A small image autoencoder, trained from scratch: encoder widths [48, 80, 144].
Rows from block 8 of the encoder, named by matrix and row number. Rows with one number belong to one channel. Each number is 128 + 24 x the weight over its row's rms, rounded and kept within 0 to 255. All counts start at 0. After the name is the row's rms in percent of the matrix's.
# convs0: first 3x3 conv (encoder.blocks.8.convs.0.weight, 144x144x3x3, standardized in use), inputs 120-129, a 3x3 kernel for each
# convs1: second 3x3 conv (encoder.blocks.8.convs.1.weight, 144x144x3x3, standardized in use, transposed), outputs 120-129, a 3x3 kernel for each
convs0.105 023 [159 164 164 168 164 166 156 167 161 123  95 107 125 106 107 107 110 122 119 109 111 148 116 117 112 121 124 114 120 134 105  94 121 119 115 101 167 166 162 150 142 168 160 162 150 157 165 156 157 164 163 159 154 155 122 143 137 108 143 137 138 129 124  90 145 145 132 145 144 135 152 150 149 160 168 171 154 171 162 168 169 127 113 107 149 129 125 122 111 138]
convs0.106 013 [166 157 161 180 183 186 177 178 185 104 126 132 101  96 106  93 100 126 121 115 135 113  97 114 114 127 113 133 117 106 113 118 107 138 118 111 175 174 167 186 175 171 167 183 184 158 154 161 169 165 181 146 148 170 126 126  86 126 122  98 133 141 114 149 152 136 135 135 142 120 130 165 159 166 160 165 168 196 166 172 170 132 124 143 114 121 132 120 124 133]
convs0.107 101 [164 161 162 161 162 162 164 163 162 151 154 152 145 152 132 150 159 121 118 132 120 118 119 117 116 123 122 127 134 142 126 124 130 117 131 145 163 163 163 161 162 162 159 163 162 162 163 164 161 161 162 161 160 161 146 135 155 131 138 144 138 135 156 164 162 159 163 155 161 158 161 158 163 162 161 165 164 161 160 163 163 121 134 118 118 117 116 119 124 126]
convs0.108 018 [163 158 150 151 146 161 178 165 177 103 104 118 111 101 126 120 109 127 106 109 112  84 120 142 116 119 133 131 118 125 128 104 103 113 108 122 174 142 164 167 149 179 171 163 177 135 125 118 139 119 112 130 147 130 165 129 124 144 124 108 132 133 116 142 164 151 149 161 154 156 173 160 186 180 161 179 171 163 185 173 182 129 118 122 139 131 127 113 126 137]
convs0.109 026 [166 157 172 170 171 161 178 165 168 116 133 139 112 108 136 123 113 136 108 119 139 110 100 141 105 119 129 140 142 104 153 102  94 148 105 109 152 164 163 169 161 162 160 162 173 168 195 171 174 172 165 179 183 176 142 127 114 116 120  84 148 145 105 132 147 134 125 127 147 128 161 153 152 159 168 163 172 171 171 168 165 115 119 149 121 108 149 105 137 139]
convs0.110 078 [161 160 162 161 162 163 161 161 159 162 157 139 145 153 144 161 164 151 152 119 111 151 139 113 139 107 138 113 105 155 107  93 140 115  98 137 161 160 162 163 160 161 165 160 162 160 162 158 159 160 162 160 159 159 119 103 146 127 107 140 111 114 145 153 155 133 157 160 151 149 156 156 162 160 161 161 160 164 160 159 160 153 119 109 150 137 119 142 116 136]
convs0.111 011 [141 164 160 157 174 159 145 165 163 145 116 131 121 130 123 106 142 137 123 127 118  99 107 140 130 120 113  98 112 103  63  96 104 163 107 116 162 171 175 162 158 164 181 165 172 174 176 159 183 148 167 150 172 170 109 119  79  79 101  84 157 155 123 134 145 144 141 161 134 128 172 151 160 158 172 154 165 168 154 166 172 139 133 147 139 121 135 154  99 125]
convs0.112 019 [174 170 162 157 171 173 182 180 172 112 106 117 109 127 137 121 129 139 116 106 137 112 113 131 130 121 129 132 108 132 111  90 102  99 125 114 160 149 162 125 159 153 178 159 171 166 161 159 152 150 170 166 179 163 130 134 141 108  88 115 103 125 118 145 123 146 146 142 177 150 158 167 170 165 159 168 171 162 166 167 166 121 116 135 115 145 145 134 130 142]
convs0.113 019 [167 154 158 144 152 182 157 167 143 130 114 111 123 140 127  93 105  93 131 133 132 132 134 136  82 113 116 101 111 109 118 105 123 114 131 133 164 162 165 159 155 149 177 159 172 157 161 160 148 168 141 158 164 147 102 125 149 127 115 113 137 136 121 132 135 152 159 146 155 159 157 145 162 156 164 171 145 149 162 152 157 140 110 117 129 138 132 114 100 107]
convs0.114 352 [149 148 148 149 148 148 148 148 149 124 126 143 132 138 174 128 131 131 119 120 146 126 134 179 107 136 112 125 129 128 128 151  94  86  71  89 152 147 151 148 149 149 148 150 148 147 144 145 148 150 163 149 150 150 118 134 116 121 102 131 114 115  97 155 133 142 134 145 138 141 140 134 148 148 149 148 149 149 148 149 150 123 122 147 129 146 173 108 119 103]
convs0.115 026 [172 171 160 161 177 160 165 164 169 120 112 135 104 126 155  94 115 119 114 108 129 111 125 133 105 113 135 120 116  92 111  92 103 129 115 109 166 145 167 157 181 178 151 164 167 160 171 162 160 173 162 165 157 164 122 136 125 123 116 111 134 126 130 164 151 161 133 154 161 154 133 158 168 176 170 172 159 165 161 153 164 125 108 141  93 131 148 113 132 149]
convs0.116 250 [144 146 145 145 146 146 145 146 146 135 125 107 138 136 115 128 143 112 106 111 143 112 106 136  86 116  73 151  76 141 140  93 105 108 134 134 147 145 151 144 146 149 142 142 145 144 142 146 144 141 145 146 147 147 126 165 172 100 151 130 117 126 168 135 138 123 139 163 153 143 150 147 146 145 144 145 146 146 145 148 148 104 111 107 117  91 130  92 127  68]
convs0.117 012 [165 156 157 146 184 146 149 188 162 132 151 111  94 117 121 119 120 115  85 107 106  90 116 120 115 119 108 124  91 130 100 100  98 141 108 127 170 169 172 169 158 154 153 156 179 145 159 165 156 142 170 147 140 152 129 108 126 112 117  96 144 108 116 104 148 131 113 122 115 139 155 143 176 190 165 171 179 157 156 163 175 140 120 141  98 114 136 111 125 135]
convs0.118 014 [171 158 143 153 151 156 172 153 187 112 119 103 132 132 111 113 140 140  96 131 117 124 105 120 123 129 120 112 103 120  88  86 119 118 118 131 172 165 155 176 155 183 177 130 156 166 161 157 173 182 157 160 154 158 146 105 130 125  92 123 134 100 170 121 120 173 177 134 154 135 135 137 165 152 164 159 164 156 148 165 159  93 138 124 142 116 133 125 128 117]
convs0.119 027 [150 157 152 162 160 164 156 160 163 122 122 123 141 121 127 144 136 131 113 127 121 136 111 120 111 125 139 135 118 131 114 107 109 123 116 118 162 150 162 139 134 161 151 156 170 161 147 157 151 151 145 144 153 155 121 134 148 114 124 151  97  94 135 145 117 123 157 137 117 164 166 160 168 152 154 168 158 155 163 157 154 116 119 120 125 120 121 153 128 136]
convs0.120 026 [163 165 171 163 161 161 162 160 165  99 104 138 113 127 131 134 116 123 105 111 143 130 133 116 138 106 137 142  94 119  93  91 123 121 124 107 164 168 154 164 173 165 155 160 171 167 169 164 170 169 157 163 162 160 161 145 109 137  96 104 127 137 129 152 162 168 157 159 160 149 161 156 154 166 168 168 166 165 152 153 159 106 121 150 123 148 124 140 118 124]
convs0.121 015 [151 194 177 156 170 168 162 175 177  91 132 118 113 125 121  90 146 139  93 147 136 101 139 142 122 123 126 130 117 125 103 102 130 128 102 127 177 159 154 161 179 147 171 172 150 147 159 168 153 157 152 182 156 164 108  93 121 122  76 116 124 110 115 144 148 153 149 124 137 160 132 147 159 165 175 173 162 176 149 145 172 121 151 156 135 132 147 115 150 134]
convs0.122 337 [151 151 151 150 151 152 150 151 151 133 124 131 110 113 135 129 132 136 131 136 103 132 152 112 113 131 117 153 134 124 121  83 112 104 144 112 151 152 151 150 151 151 152 154 151 145 147 150 147 147 149 148 150 150 118 123 127 148 137 131 112  68 142 133 140 147 138 145 147 144 155 149 151 152 151 151 151 151 151 151 151 130 132 113 128 152 124 109 132 131]
convs0.123 031 [158 170 166 160 153 163 165 160 164 124 111 131 113 110 123 121 112 122 119 123 133 117 115 125 122 130 108 120 126 127 102 109 113 121 124 100 168 170 162 170 156 156 164 164 159 161 168 169 160 162 169 163 154 163 127 115 117 124 109  86  97  81  98 146 131 148 127 145 151 161 157 146 167 166 179 162 159 185 169 167 179 123 133 133 125 127 139 133 123 140]
convs0.124 018 [178 170 180 161 159 165 137 150 161 108  84 112 115  87 106 118 142 119 111 103  92 114  87 116 114 110 140 134 138 117 131 128 110 130  99  95 182 185 183 177 166 184 185 187 170 153 161 142 164 129 133 167 149 151 117 127 156  91 123 133 128 137 139 150 150 167 146 134 165 139 161 160 177 184 177 186 155 151 196 178 173 103 101  89 119 103 117 135 122 144]
convs0.125 021 [166 161 162 167 151 164 159 154 154 141 132 125 114 122 108 117 115 117 126 101 123 118  99 102 110 117 116 111  70 118  97 109 112 123 125 120 156 165 154 157 148 159 164 155 163 153 190 134 141 146 143 163 158 147 124 112 135 121  77 127 132 138 125 144 138 138 150 129 131 148 138 158 161 193 142 159 163 146 158 164 143 131 107 134 124  95 124 116 110 120]
convs0.126 010 [172 148 166 158 159 138 169 155 171 113 134 118 104 128  96 112 122 109 118 138 140 121 107  87 113 122 107 101 123 108  88 126 118  98 143 101 169 165 153 167 169 168 166 169 163 185 170 186 160 162 177 181 113 179 115 121 101 105  91 101 104 146  88 169 112 129 140 170 149 130 156 140 174 146 156 172 175 147 160 162 152 144 139 123 138  98 122  94 124 139]
convs0.127 028 [165 177 177 160 168 173 152 166 158 138 139 145 117 144 144  94 129 124 145 121 104 110 116  96  83 151 100 106 118 139 101 107  98 101 107 143 160 161 169 169 156 163 154 171 155 162 173 168 168 158 157 162 175 167 145 111 135 100 109 104 135 109 117 120 140 160 108 137 133 116 141 140 162 169 170 169 160 169 166 173 169 140 114 122 140 115  97  93 149 108]
convs0.128 021 [150 160 172 159 169 166 168 164 173 134 136 129 134 136 124 127 106 122 123 139 122 129 151 138 128 131 145 110 119 108  96  88 129 124 110 140 170 165 168 165 161 164 168 179 169 177 160 149 158 166 152 170 161 159 101 129 123  92  84 101 141  91 126 154 162 176 166 165 158 139 167 162 169 169 169 165 165 159 165 159 167 135 136 138 144 131 145 125 126 148]
convs0.129 008 [168 144 157 187 180 162 137 161 167 109 141  77 131  87 140 103 132 110  90 125 112 117 117 110 112 126  91 111  81 123  74 123  95  96 116 133 119 167 157 161 171 132 133 161 167 147 196 154 124 119 127 158 154 154  73 124 169 118 115 121 121 115 141 146 146 156 126 185 174 168 179 148 160 153 152 156 153 140 155 136 136 118 107  97 147 105 128 117 134 132]
convs0.130 298 [130 130 130 130 130 130 130 130 130 154 147 124 124 125 119 100 111 127 156 149 130 140 142 140 135 134 131 118 114  96 124 115 111 146 144 121 130 128 130 130 127 130 130 128 131 131 131 129 127 129 130 127 131 128 120 116 111 140 133 134 161 151 140 103 116 128 107 131 134 129 145 134 130 130 130 130 131 130 129 130 130 155 145 131 136 135 135 136 135 132]
convs0.131 109 [161 161 163 160 163 161 161 160 162 132 119 115 127 131 122 160 155 157 125 106 112 123 121 117 154 140 144 126 106 116 104 100 105 113  96 124 161 162 162 162 163 163 162 163 160 161 162 163 164 163 163 160 160 162 108 128 136 108 106 135 128 130 146 155 150 155 149 143 141 158 159 156 162 162 159 162 163 162 163 163 163 123 109 123 127 121 118 150 140 140]
convs0.132 048 [165 162 164 159 162 164 165 164 161 129 131 135 126 134 129 123 128 129 127 131 137 133 127 128  96  99 129 145 124 125 131 117 120 125 115 130 163 167 164 166 164 166 167 164 163 162 169 169 168 166 165 169 163 161 145 152 131 147 131 130 142 144 126 160 164 165 163 162 162 159 163 165 163 164 169 170 163 167 163 170 165 128 132 137 128 133 136 127 128 136]
convs0.133 021 [167 157 179 132 129 149 136 137 147 110 122 117 113 119 118  90 113 112 115 120 119 121 101 124 108 109 132 122 108  83 116 105  79 124  96 110 187 184 183 147 152 174 165 138 153 183 179 174 170 145 148 180 145 159 138 111 107 114 100  89 134 102 112 161 147 155 154 135 155 147 148 151 180 174 186 185 137 132 185 176 166 117 118 106 122 115 117 119 117 120]
convs0.134 320 [126 126 125 124 125 124 126 125 125 135 143 148 116 131 154 117 130 143 121 122 123 114 121 127 120 120 128 145 130 128 133 121 111 142 151 127 125 124 125 123 124 125 127 124 123 123 123 124 123 124 125 124 124 124 170 129 118 147  94  89 138 106 100 128 121 112 128 120 122 131 124 120 125 125 123 125 125 125 124 125 124 123 119 123 113 115 130 115 115 129]
convs0.135 034 [160 161 165 159 160 169 159 167 158 146 110 114 134 107 118 135 111 108 153 107 105 148 101 114 143 105 111 138 125 153 132 139 146 136 152 143 167 164 166 161 164 167 165 163 164 163 161 161 158 154 159 166 159 159 128 105 134 137 133 140 136 146 148 144 153 154 151 159 164 159 161 156 162 162 162 161 164 162 168 162 168 156 117 106 152 109 113 148 111 116]
convs0.136 028 [170 169 167 167 166 180 172 163 176  76 113 120 122 127 135 123 124 116 135 133 122 120 131 131 132 136 108  99 118 145 103  97 130 104 130 141 174 172 159 168 162 166 172 166 174 158 163 156 168 158 150 164 153 168 128 133 129 117  77 141 116 102 103 152 150 157 134 150 138 164 162 160 166 160 170 164 160 165 169 159 171 120 146 139 127 131 137 124 130 120]
convs0.137 011 [153 174 142 154 149 178 171 173 175 125 134 107 100 142 120 118 125 131 121 133 146 126 125 133 114 100 102 150 137 129 122  74  81 122 105 142 156 174 165 160 130 149 169 164 166 166 164 168 134 153 145 155 132 188 149 135 102  93 118 142 129 116 132 118 159 172 128 117 170 149 121 135 156 164 172 142 160 170 153 148 153 108 142 116 141 132 128 129 130  99]
convs0.138 009 [159 176 178 189 195 180 143 173 171 117 116 128 118 131 132 108 156  87 145 135 132 131 112 136 124 131 144 131  94 130 111 110 113 115  86 122 156 188 181 139 171 151 156 164 144 152 135 156 102 144 197 136 160 132 128 120 150 120 104 128 142 120  88 110 138 116 113 153 133 145 129 106 128 177 189 140 144 207 143 101 127 147 115 128 130 125 139 151 139 129]
convs0.139 120 [155 157 158 155 157 157 157 159 160 153 151 157 150 134 126 157 136 120 148 100 115 125  97 115 109 121 114 109 108  85  96 108 128  92 108 131 158 159 159 156 155 159 158 162 160 158 159 158 160 160 160 159 157 159 117 112 113 121 138 115 109 121 152 142 155 155 161 154 157 156 156 157 159 160 158 160 160 157 159 160 159 154 115 119 115 102 115 130 117 116]
convs0.140 016 [166 172 166 164 161 168 171 148 169 124 122 135 138 133 137 135 118 125 135 136 136 118 136 132 119 135 120  82  80 141  90 100  96  98 104 117 159 164 173 152 155 175 171 150 177 170 163 165 187 173 155 165 157 160  75  75 154 115  91  66 105 107  82 151 151 161 162 137 141 145 143 156 171 162 142 152 164 163 166 148 162 138 131 109 145 140 114 141 138 139]
convs0.141 092 [159 160 157 158 158 156 157 157 156 154 158 159 145 145 154 137 152 150 113 150 118 113 122 108 140 110 140 115 108 110 104 103 111 108 109 111 159 156 158 160 156 154 158 157 156 157 156 158 161 156 157 158 156 157 131 111 109 100 106 111 110 106 107 160 161 159 154 159 157 146 159 152 158 158 155 156 157 158 157 156 158 116 151 121 118 125 108 133 120 144]
convs0.142 027 [178 167 174 171 163 168 176 170 165 131 124 112 146 142 127 139 145 143 118 129 120  85  90 152  89  85 133  89 139 148 108 107 113 117 135 130 173 178 170 172 166 170 169 165 186 169 175 174 172 167 169 165 164 169 114 128 144 112 109 100 131 132 142 172 148 165 161 153 159 151 173 156 167 166 168 174 160 170 184 167 168 128 124 120  95 119 139 103  98 110]
convs1.105 079 [131 131 131 131 131 131 131 131 131 162 106 110 131 106 102 142 108 131 107 107 107 107 107 107 107 107 107  98 113 161  99 110 151  97 122  98 141 141 141 142 141 141 141 141 141 143 138 137 133 138 134 141 136 142 131 144 149  84 128 116 121 139 157 151 151 129 121 135 104 130 133 114 129 129 129 129 129 129 130 129 129 131 131 131 131 131 131 132 131 131]
convs1.106 116 [130 130 130 130 130 130 130 130 130  97 158  93 134 121 158 153 144 139 114 114 114 114 114 144 114 148 150 105 130  98 105 109  91 144 106  98 137 137 137 137 137 137 137 137 137 134 136 137 133 130 130 132 129 133 144  98 144  87 137 147 100 128  86 140 124 119 130 134 141 129 140 174 129 129 129 129 129 129 129 129 129 143 130 149 130 130 143 149 142 151]
convs1.107 084 [130 130 130 130 130 130 130 130 130 125 134 104 106 106 114  91 104  82 103 106 114 106 115 118 117 119 118  99 111 142  97  90 102  93 144  97 141 141 141 141 141 140 141 141 140 125 136 138 143 139 141 141 137 140 138 151 101 130 114 138 158  94 139 116 108 117 122 124 106 126 112 120 129 129 129 129 129 129 129 129 129 125 129 136 132 125 135 139 139 139]
convs1.108 116 [130 130 130 130 130 130 130 130 130  96  89 102 158 119 115 155 145 148 146 144 114 141 114 114 114 147 146 117  99  91 101 108 128 101  91 102 137 137 137 137 137 137 137 137 137 139 139 140 134 132 134 135 135 133 114 146  93 151  93 143  95 146 136 135 142 139 115 138 155 156 172 153 129 129 129 129 129 129 129 129 129 130 130 130 145 130 141 143 148 141]
convs1.109 108 [130 130 130 130 130 130 130 130 130 112 102  96 117 116 120 132 107  89 113 113 113 113 113 113 113 113 113 103 148 152  87 144 133 148  98 125 138 138 138 138 138 138 138 138 138 141 137 142 139 140 141 138 136 140 148 132  84 140 136 110  95 110 155 145 137 125 131 178 127 161 177 167 129 129 129 129 129 129 129 129 129 130 118 135 131 112 132 131 147 130]
convs1.110 089 [130 130 130 130 130 130 130 130 130 125 102 155 101 153 125 121 139 123 111 139 142 111 137 145 109 109 110 148 113 109  98 152  96 132 151 142 140 140 140 140 140 140 140 140 140 136 134 142 138 134 137 139 132 137  84  97  88  90 117 157 149 132 164 114 135 143 119 113 127 118 129 128 129 129 129 129 129 129 129 129 129 134 132 131 135 131 131 131 131 132]
convs1.111 098 [130 130 130 130 130 130 130 130 130 158 132  94 101 105 111 164 130 109 135 111 147 111 111 111 111 130 111 154 150 101 135 101 142 100 139 140 139 139 139 139 139 139 139 139 139 140 136 143 138 143 134 138 138 138 143  89 104 121  78  80 100  76  91 111 127 131 127 117 138 129 115 116 129 129 129 129 129 129 129 129 129 131 131 131 131 131 131 135 132 131]
convs1.112 091 [130 130 130 130 130 130 130 130 130 122 123 118 156 154 133 138 151 167 138 110 110 110 110 110 110 152 110 140 129 101 106 101 104 149 114  99 140 140 140 140 140 140 140 140 140 140 136 135 136 134 137 139 138 133  80  77 127 115  93 141 134 124 148 133 119 131 164 142 133 146 123 160 129 129 129 129 129 129 129 129 129 131 131 130 131 132 131 131 131 131]
convs1.113 088 [130 130 130 130 130 130 130 130 130 114 117 125 158 165 122 100 142 106 109 154 150 148 155 155 109 109 109 161 144 101  96  99 134 111  99 139 140 140 140 140 140 140 140 140 140 141 142 142 143 144 143 136 136 130  82 119 101  92 101  74 157 133  85 173 135 161 181 172 125 139 128 154 129 129 129 129 129 129 129 129 129 132 131 131 131 133 138 131 131 131]
convs1.114 144 [127 127 129 129 127 128 128 125 130 109 107 109 126 186  90  97 118 100 114 115 115 164 101 116  95  95 120  95 145  98 129 153  96 140 150 144 135 135 135 138 135 135 132 135 135 138 139 138 197 135 132 122 131 128 174 107 119 108 129 114 144 136 141 111 117 115 100 160 106 148 146 118 129 128 129 128 127 129 129 129 129 116 130 130 173 106 138 100 102 112]
convs1.115 109 [130 130 130 130 130 130 130 130 130  92  96 154  97 102 166 143 161 164 109 113 142 113 133 113 129 113 154 138 147 102 117 149 140 104 149 107 138 138 138 138 138 138 138 138 138 135 139 132 138 129 130 135 127 134 139 149 152  88 131 132  86  89 151 147 115 119 126 126 118 158 166 157 129 129 129 129 129 129 129 129 129 144 131 131 131 143 139 106 153 154]
convs1.116 110 [131 127 130 136 135 130 126 131 135 133  99 149 114 139 135 117 143  91 117 118 113 107 124 117 118 120 117 128 128  94 134 137 131 154 151 144 134 136 138 136 138 138 139 138 138 135 132 132 120 127 125 124  96 132 155 120 136 150 124 139  54  61 101 117 151 112 128 140 138 111 118 111 129 127 131 129 129 129 131 130 128 133 135 130 116 135 130 124 120 133]
convs1.117 087 [130 130 130 130 130 130 130 130 130 151 111 162 158 145 114 136 146 141 109 109 109 143 109 109 152 145 109  97 107  76 109 152  99 101 139  98 140 140 140 140 140 140 140 140 140 132 132 141 140 143 139 138 140 134 137  72  77 108 154 145 133 128 103 118 171 164 111 118 125 105 122 118 129 129 129 129 129 129 129 129 129 131 131 131 131 131 131 131 131 131]
convs1.118 095 [130 130 130 130 130 130 130 130 130  94 115 120 136 148 137  84 132 115 111 111 111 111 111 111 111 111 111 102 119 151 100 107 132 144 120 101 139 139 139 139 139 139 139 139 139 139 140 140 137 136 139 141 139 136 101 121 148 137 140 141 113 135 139 159 125 129 110 167 114 118 135 123 129 129 129 129 129 129 129 129 129 131 131 131 131 136 131 131 131 151]
convs1.119 105 [130 130 130 130 130 130 130 130 130 112  86  93  89  90 108  97 105  87 112 112 112 112 112 112 112 112 112 105 106  86 108 145 151 141 155 154 138 138 138 138 138 138 138 138 138 142 140 137 140 137 132 134 134 134 128  88  79 129 157 116 144 142 158 116 108 117 123 117 114 128 107 114 129 129 129 129 129 129 129 129 129 130 111 130 131 130 126 131 130 110]
convs1.120 065 [131 131 131 131 131 131 131 131 131 142 110 131 159 154 148 152 134 102 102 102 102 102 140 102 102 102 102 131 111  88  96 154  98  85  87 145 144 144 144 144 144 144 144 144 144 133 145 137 134 145 139 142 139 144 106 133 101  99 138  71 125 129 130 117 121 129 144 153 136 121 128 128 130 130 130 130 130 130 130 130 130 132 132 132 132 132 133 132 132 132]
convs1.121 094 [130 130 130 130 130 130 130 130 130  93 132 121 120 122  93 120 136 166 110 110 123 110 110 110 110 110 137 142 140 134 102 117 138 103 104  99 139 139 139 139 139 139 139 139 139 136 140 131 134 136 138 138 133 136 117 150 138 118 128 147  81 115  84 119 109 161 126 108 129 125 175 147 129 129 129 129 129 129 129 129 129 131 131 118 131 131 131 131 132 153]
convs1.122 141 [130 129 129 129 129 126 130 129 127 105 157 134  88 124 112  82 113 126 107 174 136 100 121 111  95 116 131 131  67 156 148  83  98 151  77  68 135 135 126 132 130 125 135 131 136 130 115 125 123 178 121 134 132 124 158 123 148 105 128 155 134 115 160 175 145 174 163 128 138 118 178 179 129 128 130 129 129 129 129 129 130  99 173 130  93 128 118  92 116 129]
convs1.123 099 [130 130 130 130 130 130 130 130 130 126 126  94 100 123 114 117 103  94 111 111 111 111 111 111 111 111 111 151 153 101 162 153 158 103 105 154 139 139 139 139 139 139 139 139 139 142 139 140 134 132 129 126 129 130 144 158  91 147 143 138  96 101 114 131 133 113 104 144 117 117 118 138 129 129 129 129 129 129 129 129 129 131 131 131 131 132 131 131 128 131]
convs1.124 120 [130 130 130 130 130 130 130 130 130 144 121 145 157 156 101 136 163 157 146 144 125 147 114 114 146 114 143  95 138 107 101 110 104 140 147 105 137 137 137 137 137 137 137 137 137 137 140 135 137 135 139 136 133 132 102 138  94 113  87 105  88  87  90 124 124 132 130 118 155 153 131 124 129 129 129 129 129 129 129 129 129 144 130 147 131 148 130 151 150 144]
convs1.125 091 [130 130 130 130 130 130 130 130 130 128 122 156 110 160 104 127 133 111 110 131 110 110 110 155 146 110 110 156 111 100 133 131 101 133 124 125 140 140 140 140 140 140 140 140 140 139 138 141 141 142 141 141 130 137 126  89 147 158 148 131  76 157 141 121 135 116 125 110 111 107 115 134 129 129 129 129 129 129 129 129 129 131 131 131 136 131 131 122 131 140]
convs1.126 114 [130 130 130 130 130 130 130 130 130 118 113 150 108 157 161 145  95 132 113 142 141 113 138 113 113 113 141 149 107  86 104 104 105 101  92 110 137 137 137 137 137 137 137 137 137 132 139 137 135 136 137 139 138 138 115 127 110  96 101  94  92  83 109 125 125 126 118 121 165 162 153 118 129 129 129 129 129 129 129 129 129 111 132 130 130 140 130 142 130 130]
convs1.127 072 [131 131 131 131 131 131 131 131 131 136 129 118 134 152 103 135 138 137 105 105 126 105 105 105 105 105 105  99 105  91  93  94  87  97  88  90 143 143 143 143 143 143 143 143 143 141 139 136 141 138 139 141 137 139 147  70  56 121  60 137 162 151 100 125 119 125 136 123 121 167 125 127 130 130 130 130 130 130 130 130 130 132 132 132 132 132 132 132 132 132]
convs1.128 111 [130 130 130 130 130 130 130 130 130 103 154 153 110 101 140 111 117 149 145 113 113 113 113 148 113 113 113 103 105 103 105 104 114 105 105  90 137 138 138 138 137 138 138 138 138 138 133 140 141 139 139 139 131 138 129 135 115  83 152 145  96 106  99 152 114 162 124 164 171 158 117 143 129 129 129 129 129 129 129 129 129 130 130 130 130 129 137 130 130 130]
convs1.129 078 [131 131 131 131 131 131 131 131 131 141 130 105 149 138 120 118 155 131 107 107 107 107 107 107 107 146 107 117 100 154 104 112 103 102 143  94 142 142 142 142 142 142 142 142 142 140 142 139 143 138 141 143 142 138 115 129  79 138  81  81 140 139 107 107 145 136 125 112 131 109 131 119 129 129 129 129 129 129 129 129 129 131 132 131 132 131 132 132 132 132]
convs1.130 131 [121 111 113 120 125 122 128 119 102 117 130 128 124 128 134 108 117 114 113 147 146 119 138 157 121 122 132 110  91  96 114  97  93 129 122 119 112 126 111 131 122 113 130 121 126 131 111  35 176 111 115 143 153 106 109  69  96 133 121 127 141 167 169  99  99 130 137 119 144  79 114 127 120 117 115 133 129 129 129 125 133  93 139 136 103 129 149 100 114 126]
convs1.131 101 [130 130 130 130 130 130 130 130 130 112 120 105 132 137  93 145 164 105 112 112 112 112 109 104 112 106 149  89 145 101 156 160 169  96  95 119 138 138 138 140 139 138 138 138 138 138 134 142 140 130 135 134 131 137 124 135 141 153 154  93  72  79  75 137 112 105 152 176 121 178 136 130 129 129 129 129 129 129 129 129 129 148 130 135 131 154 135 152 148 144]
convs1.132 101 [130 130 130 130 130 130 130 130 130 127 100 126 137 144 136 159 149 144 112 112 131 141 138 145 132 141 112  95 113  92  94 102 104  90  91 129 138 139 138 138 139 139 138 139 139 137 136 130 140 140 137 137 134 139 130 144 150 151 145 141  99 146 150 116 136 121 158 149 119 144 129 145 129 129 129 129 129 129 129 129 129 131 131 131 134 111 128 131 131 130]
convs1.133 119 [130 130 130 130 130 130 130 130 130 115 100 131 119  94 137 111  96 143 114 114 114 114 114 114 114 114 144 106 107  95 104 146 105 130 146  96 137 137 137 137 137 137 137 137 137 138 136 138 138 131 134 138 132 138 104 141  91 141  99  82  83  98  90 120 125 130 147 154 128 149 156 151 129 129 129 129 129 129 129 129 129 130 119 131 151 139 148 146 125 134]
convs1.134 125 [131 116  95 120 117  85 100 124 113 110 131 122 124 116 113 117  96 102  88 118 124 102 110 116 105  96  96 167 175 136 155 155 127 147 152 148 121  87 119  90  60 100  91  88 113 175 136   0 109 134  16 166 135 103 129 123 131 131 149 143 111 110 131 130 154 144 113 143 112 125 116 108 121 116 130 119 120 118 120 121 119  92 112 115  96 105 109  98  90  97]
convs1.135 092 [130 130 130 130 130 130 130 130 130 156 154 144 158 163 153 124 106 123 149 141 141 110 151 149 110 139 110 150  99  88 152 156  88  87 101 116 139 139 139 139 139 139 139 140 139 142 142 144 140 139 142 135 139 140  69 107  73  85 124 129 130 146 122 121 135 130 163 138 125 117 118 130 129 129 129 129 129 129 129 129 129 131 131 132 130 131 140 131 140 131]
convs1.136 088 [130 130 130 130 130 130 130 130 130 138 121 138  97 162 139  82 142 159 139 109 123 109 134 144 109 109 151 152 153 147 155  97 106 147 119 101 140 140 140 140 140 140 140 140 140 132 140 132 135 135 137 141 140 140 135  92 124 141 147  86 145 143 150 111 135 154 125 128 178 129 117 111 129 129 129 129 129 129 129 129 129 131 131 131 123 131 141 155 135 145]
convs1.137 084 [130 130 130 130 130 130 130 130 130 138 144 146 142 140 100 153 124 123 108 108 108 108 108 108 108 108 108 103 107 137 125 144  97 107 143 114 141 141 141 141 141 141 141 141 141 129 142 143 134 133 138 141 137 138  85 151 104  81 148 118  90 160 157 168 113 120 154 127 115 164 124 121 129 129 129 129 129 129 129 129 129 133 131 136 155 131 131 131 131 131]
convs1.138 115 [130 130 130 130 130 130 130 130 130  92 117 128  91 141 104 148 143 108 114 114 114 114 114 114 146 134 143 117 107 107 146 143 134 150 143  88 137 137 137 137 137 137 137 137 137 139 133 139 140 138 141 138 134 134 146 140 144 132 135 151  87  92  82 120 124 161 137 122 131 123 170 144 129 129 129 129 129 129 129 129 129 148 141 130 111 122 142 150 131 130]
convs1.139 103 [130 130 130 130 130 130 130 130 130 105 169 166 111 137 148  96 148 149 114 150 150 105 146 147 133 130 142 149 107  94 161 127 122 140 140 117 138 138 138 138 138 138 138 138 138 138 135 134 125 130 129 125 132 132 107  91 144 104 167 116 124 149 142 126 148 125 142 136 133 153 182 129 129 129 129 129 129 129 129 129 129 130 135 154 131 119 125 113 130 143]
convs1.140 102 [130 130 130 130 130 130 130 130 130 107  92 119 113 107 125 153 114 154 133 112 112 112 112 112 112 127 112 102 133  97  90 102  88 139 104 101 138 138 138 138 138 138 138 138 138 139 138 138 140 137 137 139 136 133 116  93  82  82 140  91  90  87  78 129 124 116 126 124 124 160 132 128 129 129 129 129 129 129 129 129 129 146 130 131 131 130 131 139 131 133]
convs1.141 108 [130 130 130 130 130 130 130 130 130 141 168 159 159 159 109 170 147 156 111 113 107 113 113 113 109 114 148 129 125 122 156  90  90 106  95  86 138 138 138 138 138 138 138 138 138 144 149 140 132 140 137 139 138 135 149 137  82 136  78  76 133 120  80 136 152 133 123 166 138 134 130 128 129 129 129 129 129 129 129 129 129 131 123 130 130 153 131 131 132 155]
convs1.142 106 [130 130 130 130 130 130 130 130 130 108 126 146 143 160 161 164 146 152 112 112 144 112 112 112 152 149 151 145 144 107 149 150 131 116 154 104 138 138 138 138 138 138 138 138 138 135 130 138 131 136 133 132 138 138  91 127  88 139 150 115  75 150  82 131 122 137 164 118 138 146 119 143 129 129 129 129 129 129 129 129 129 130 130 131 131 131 136 152 140 131]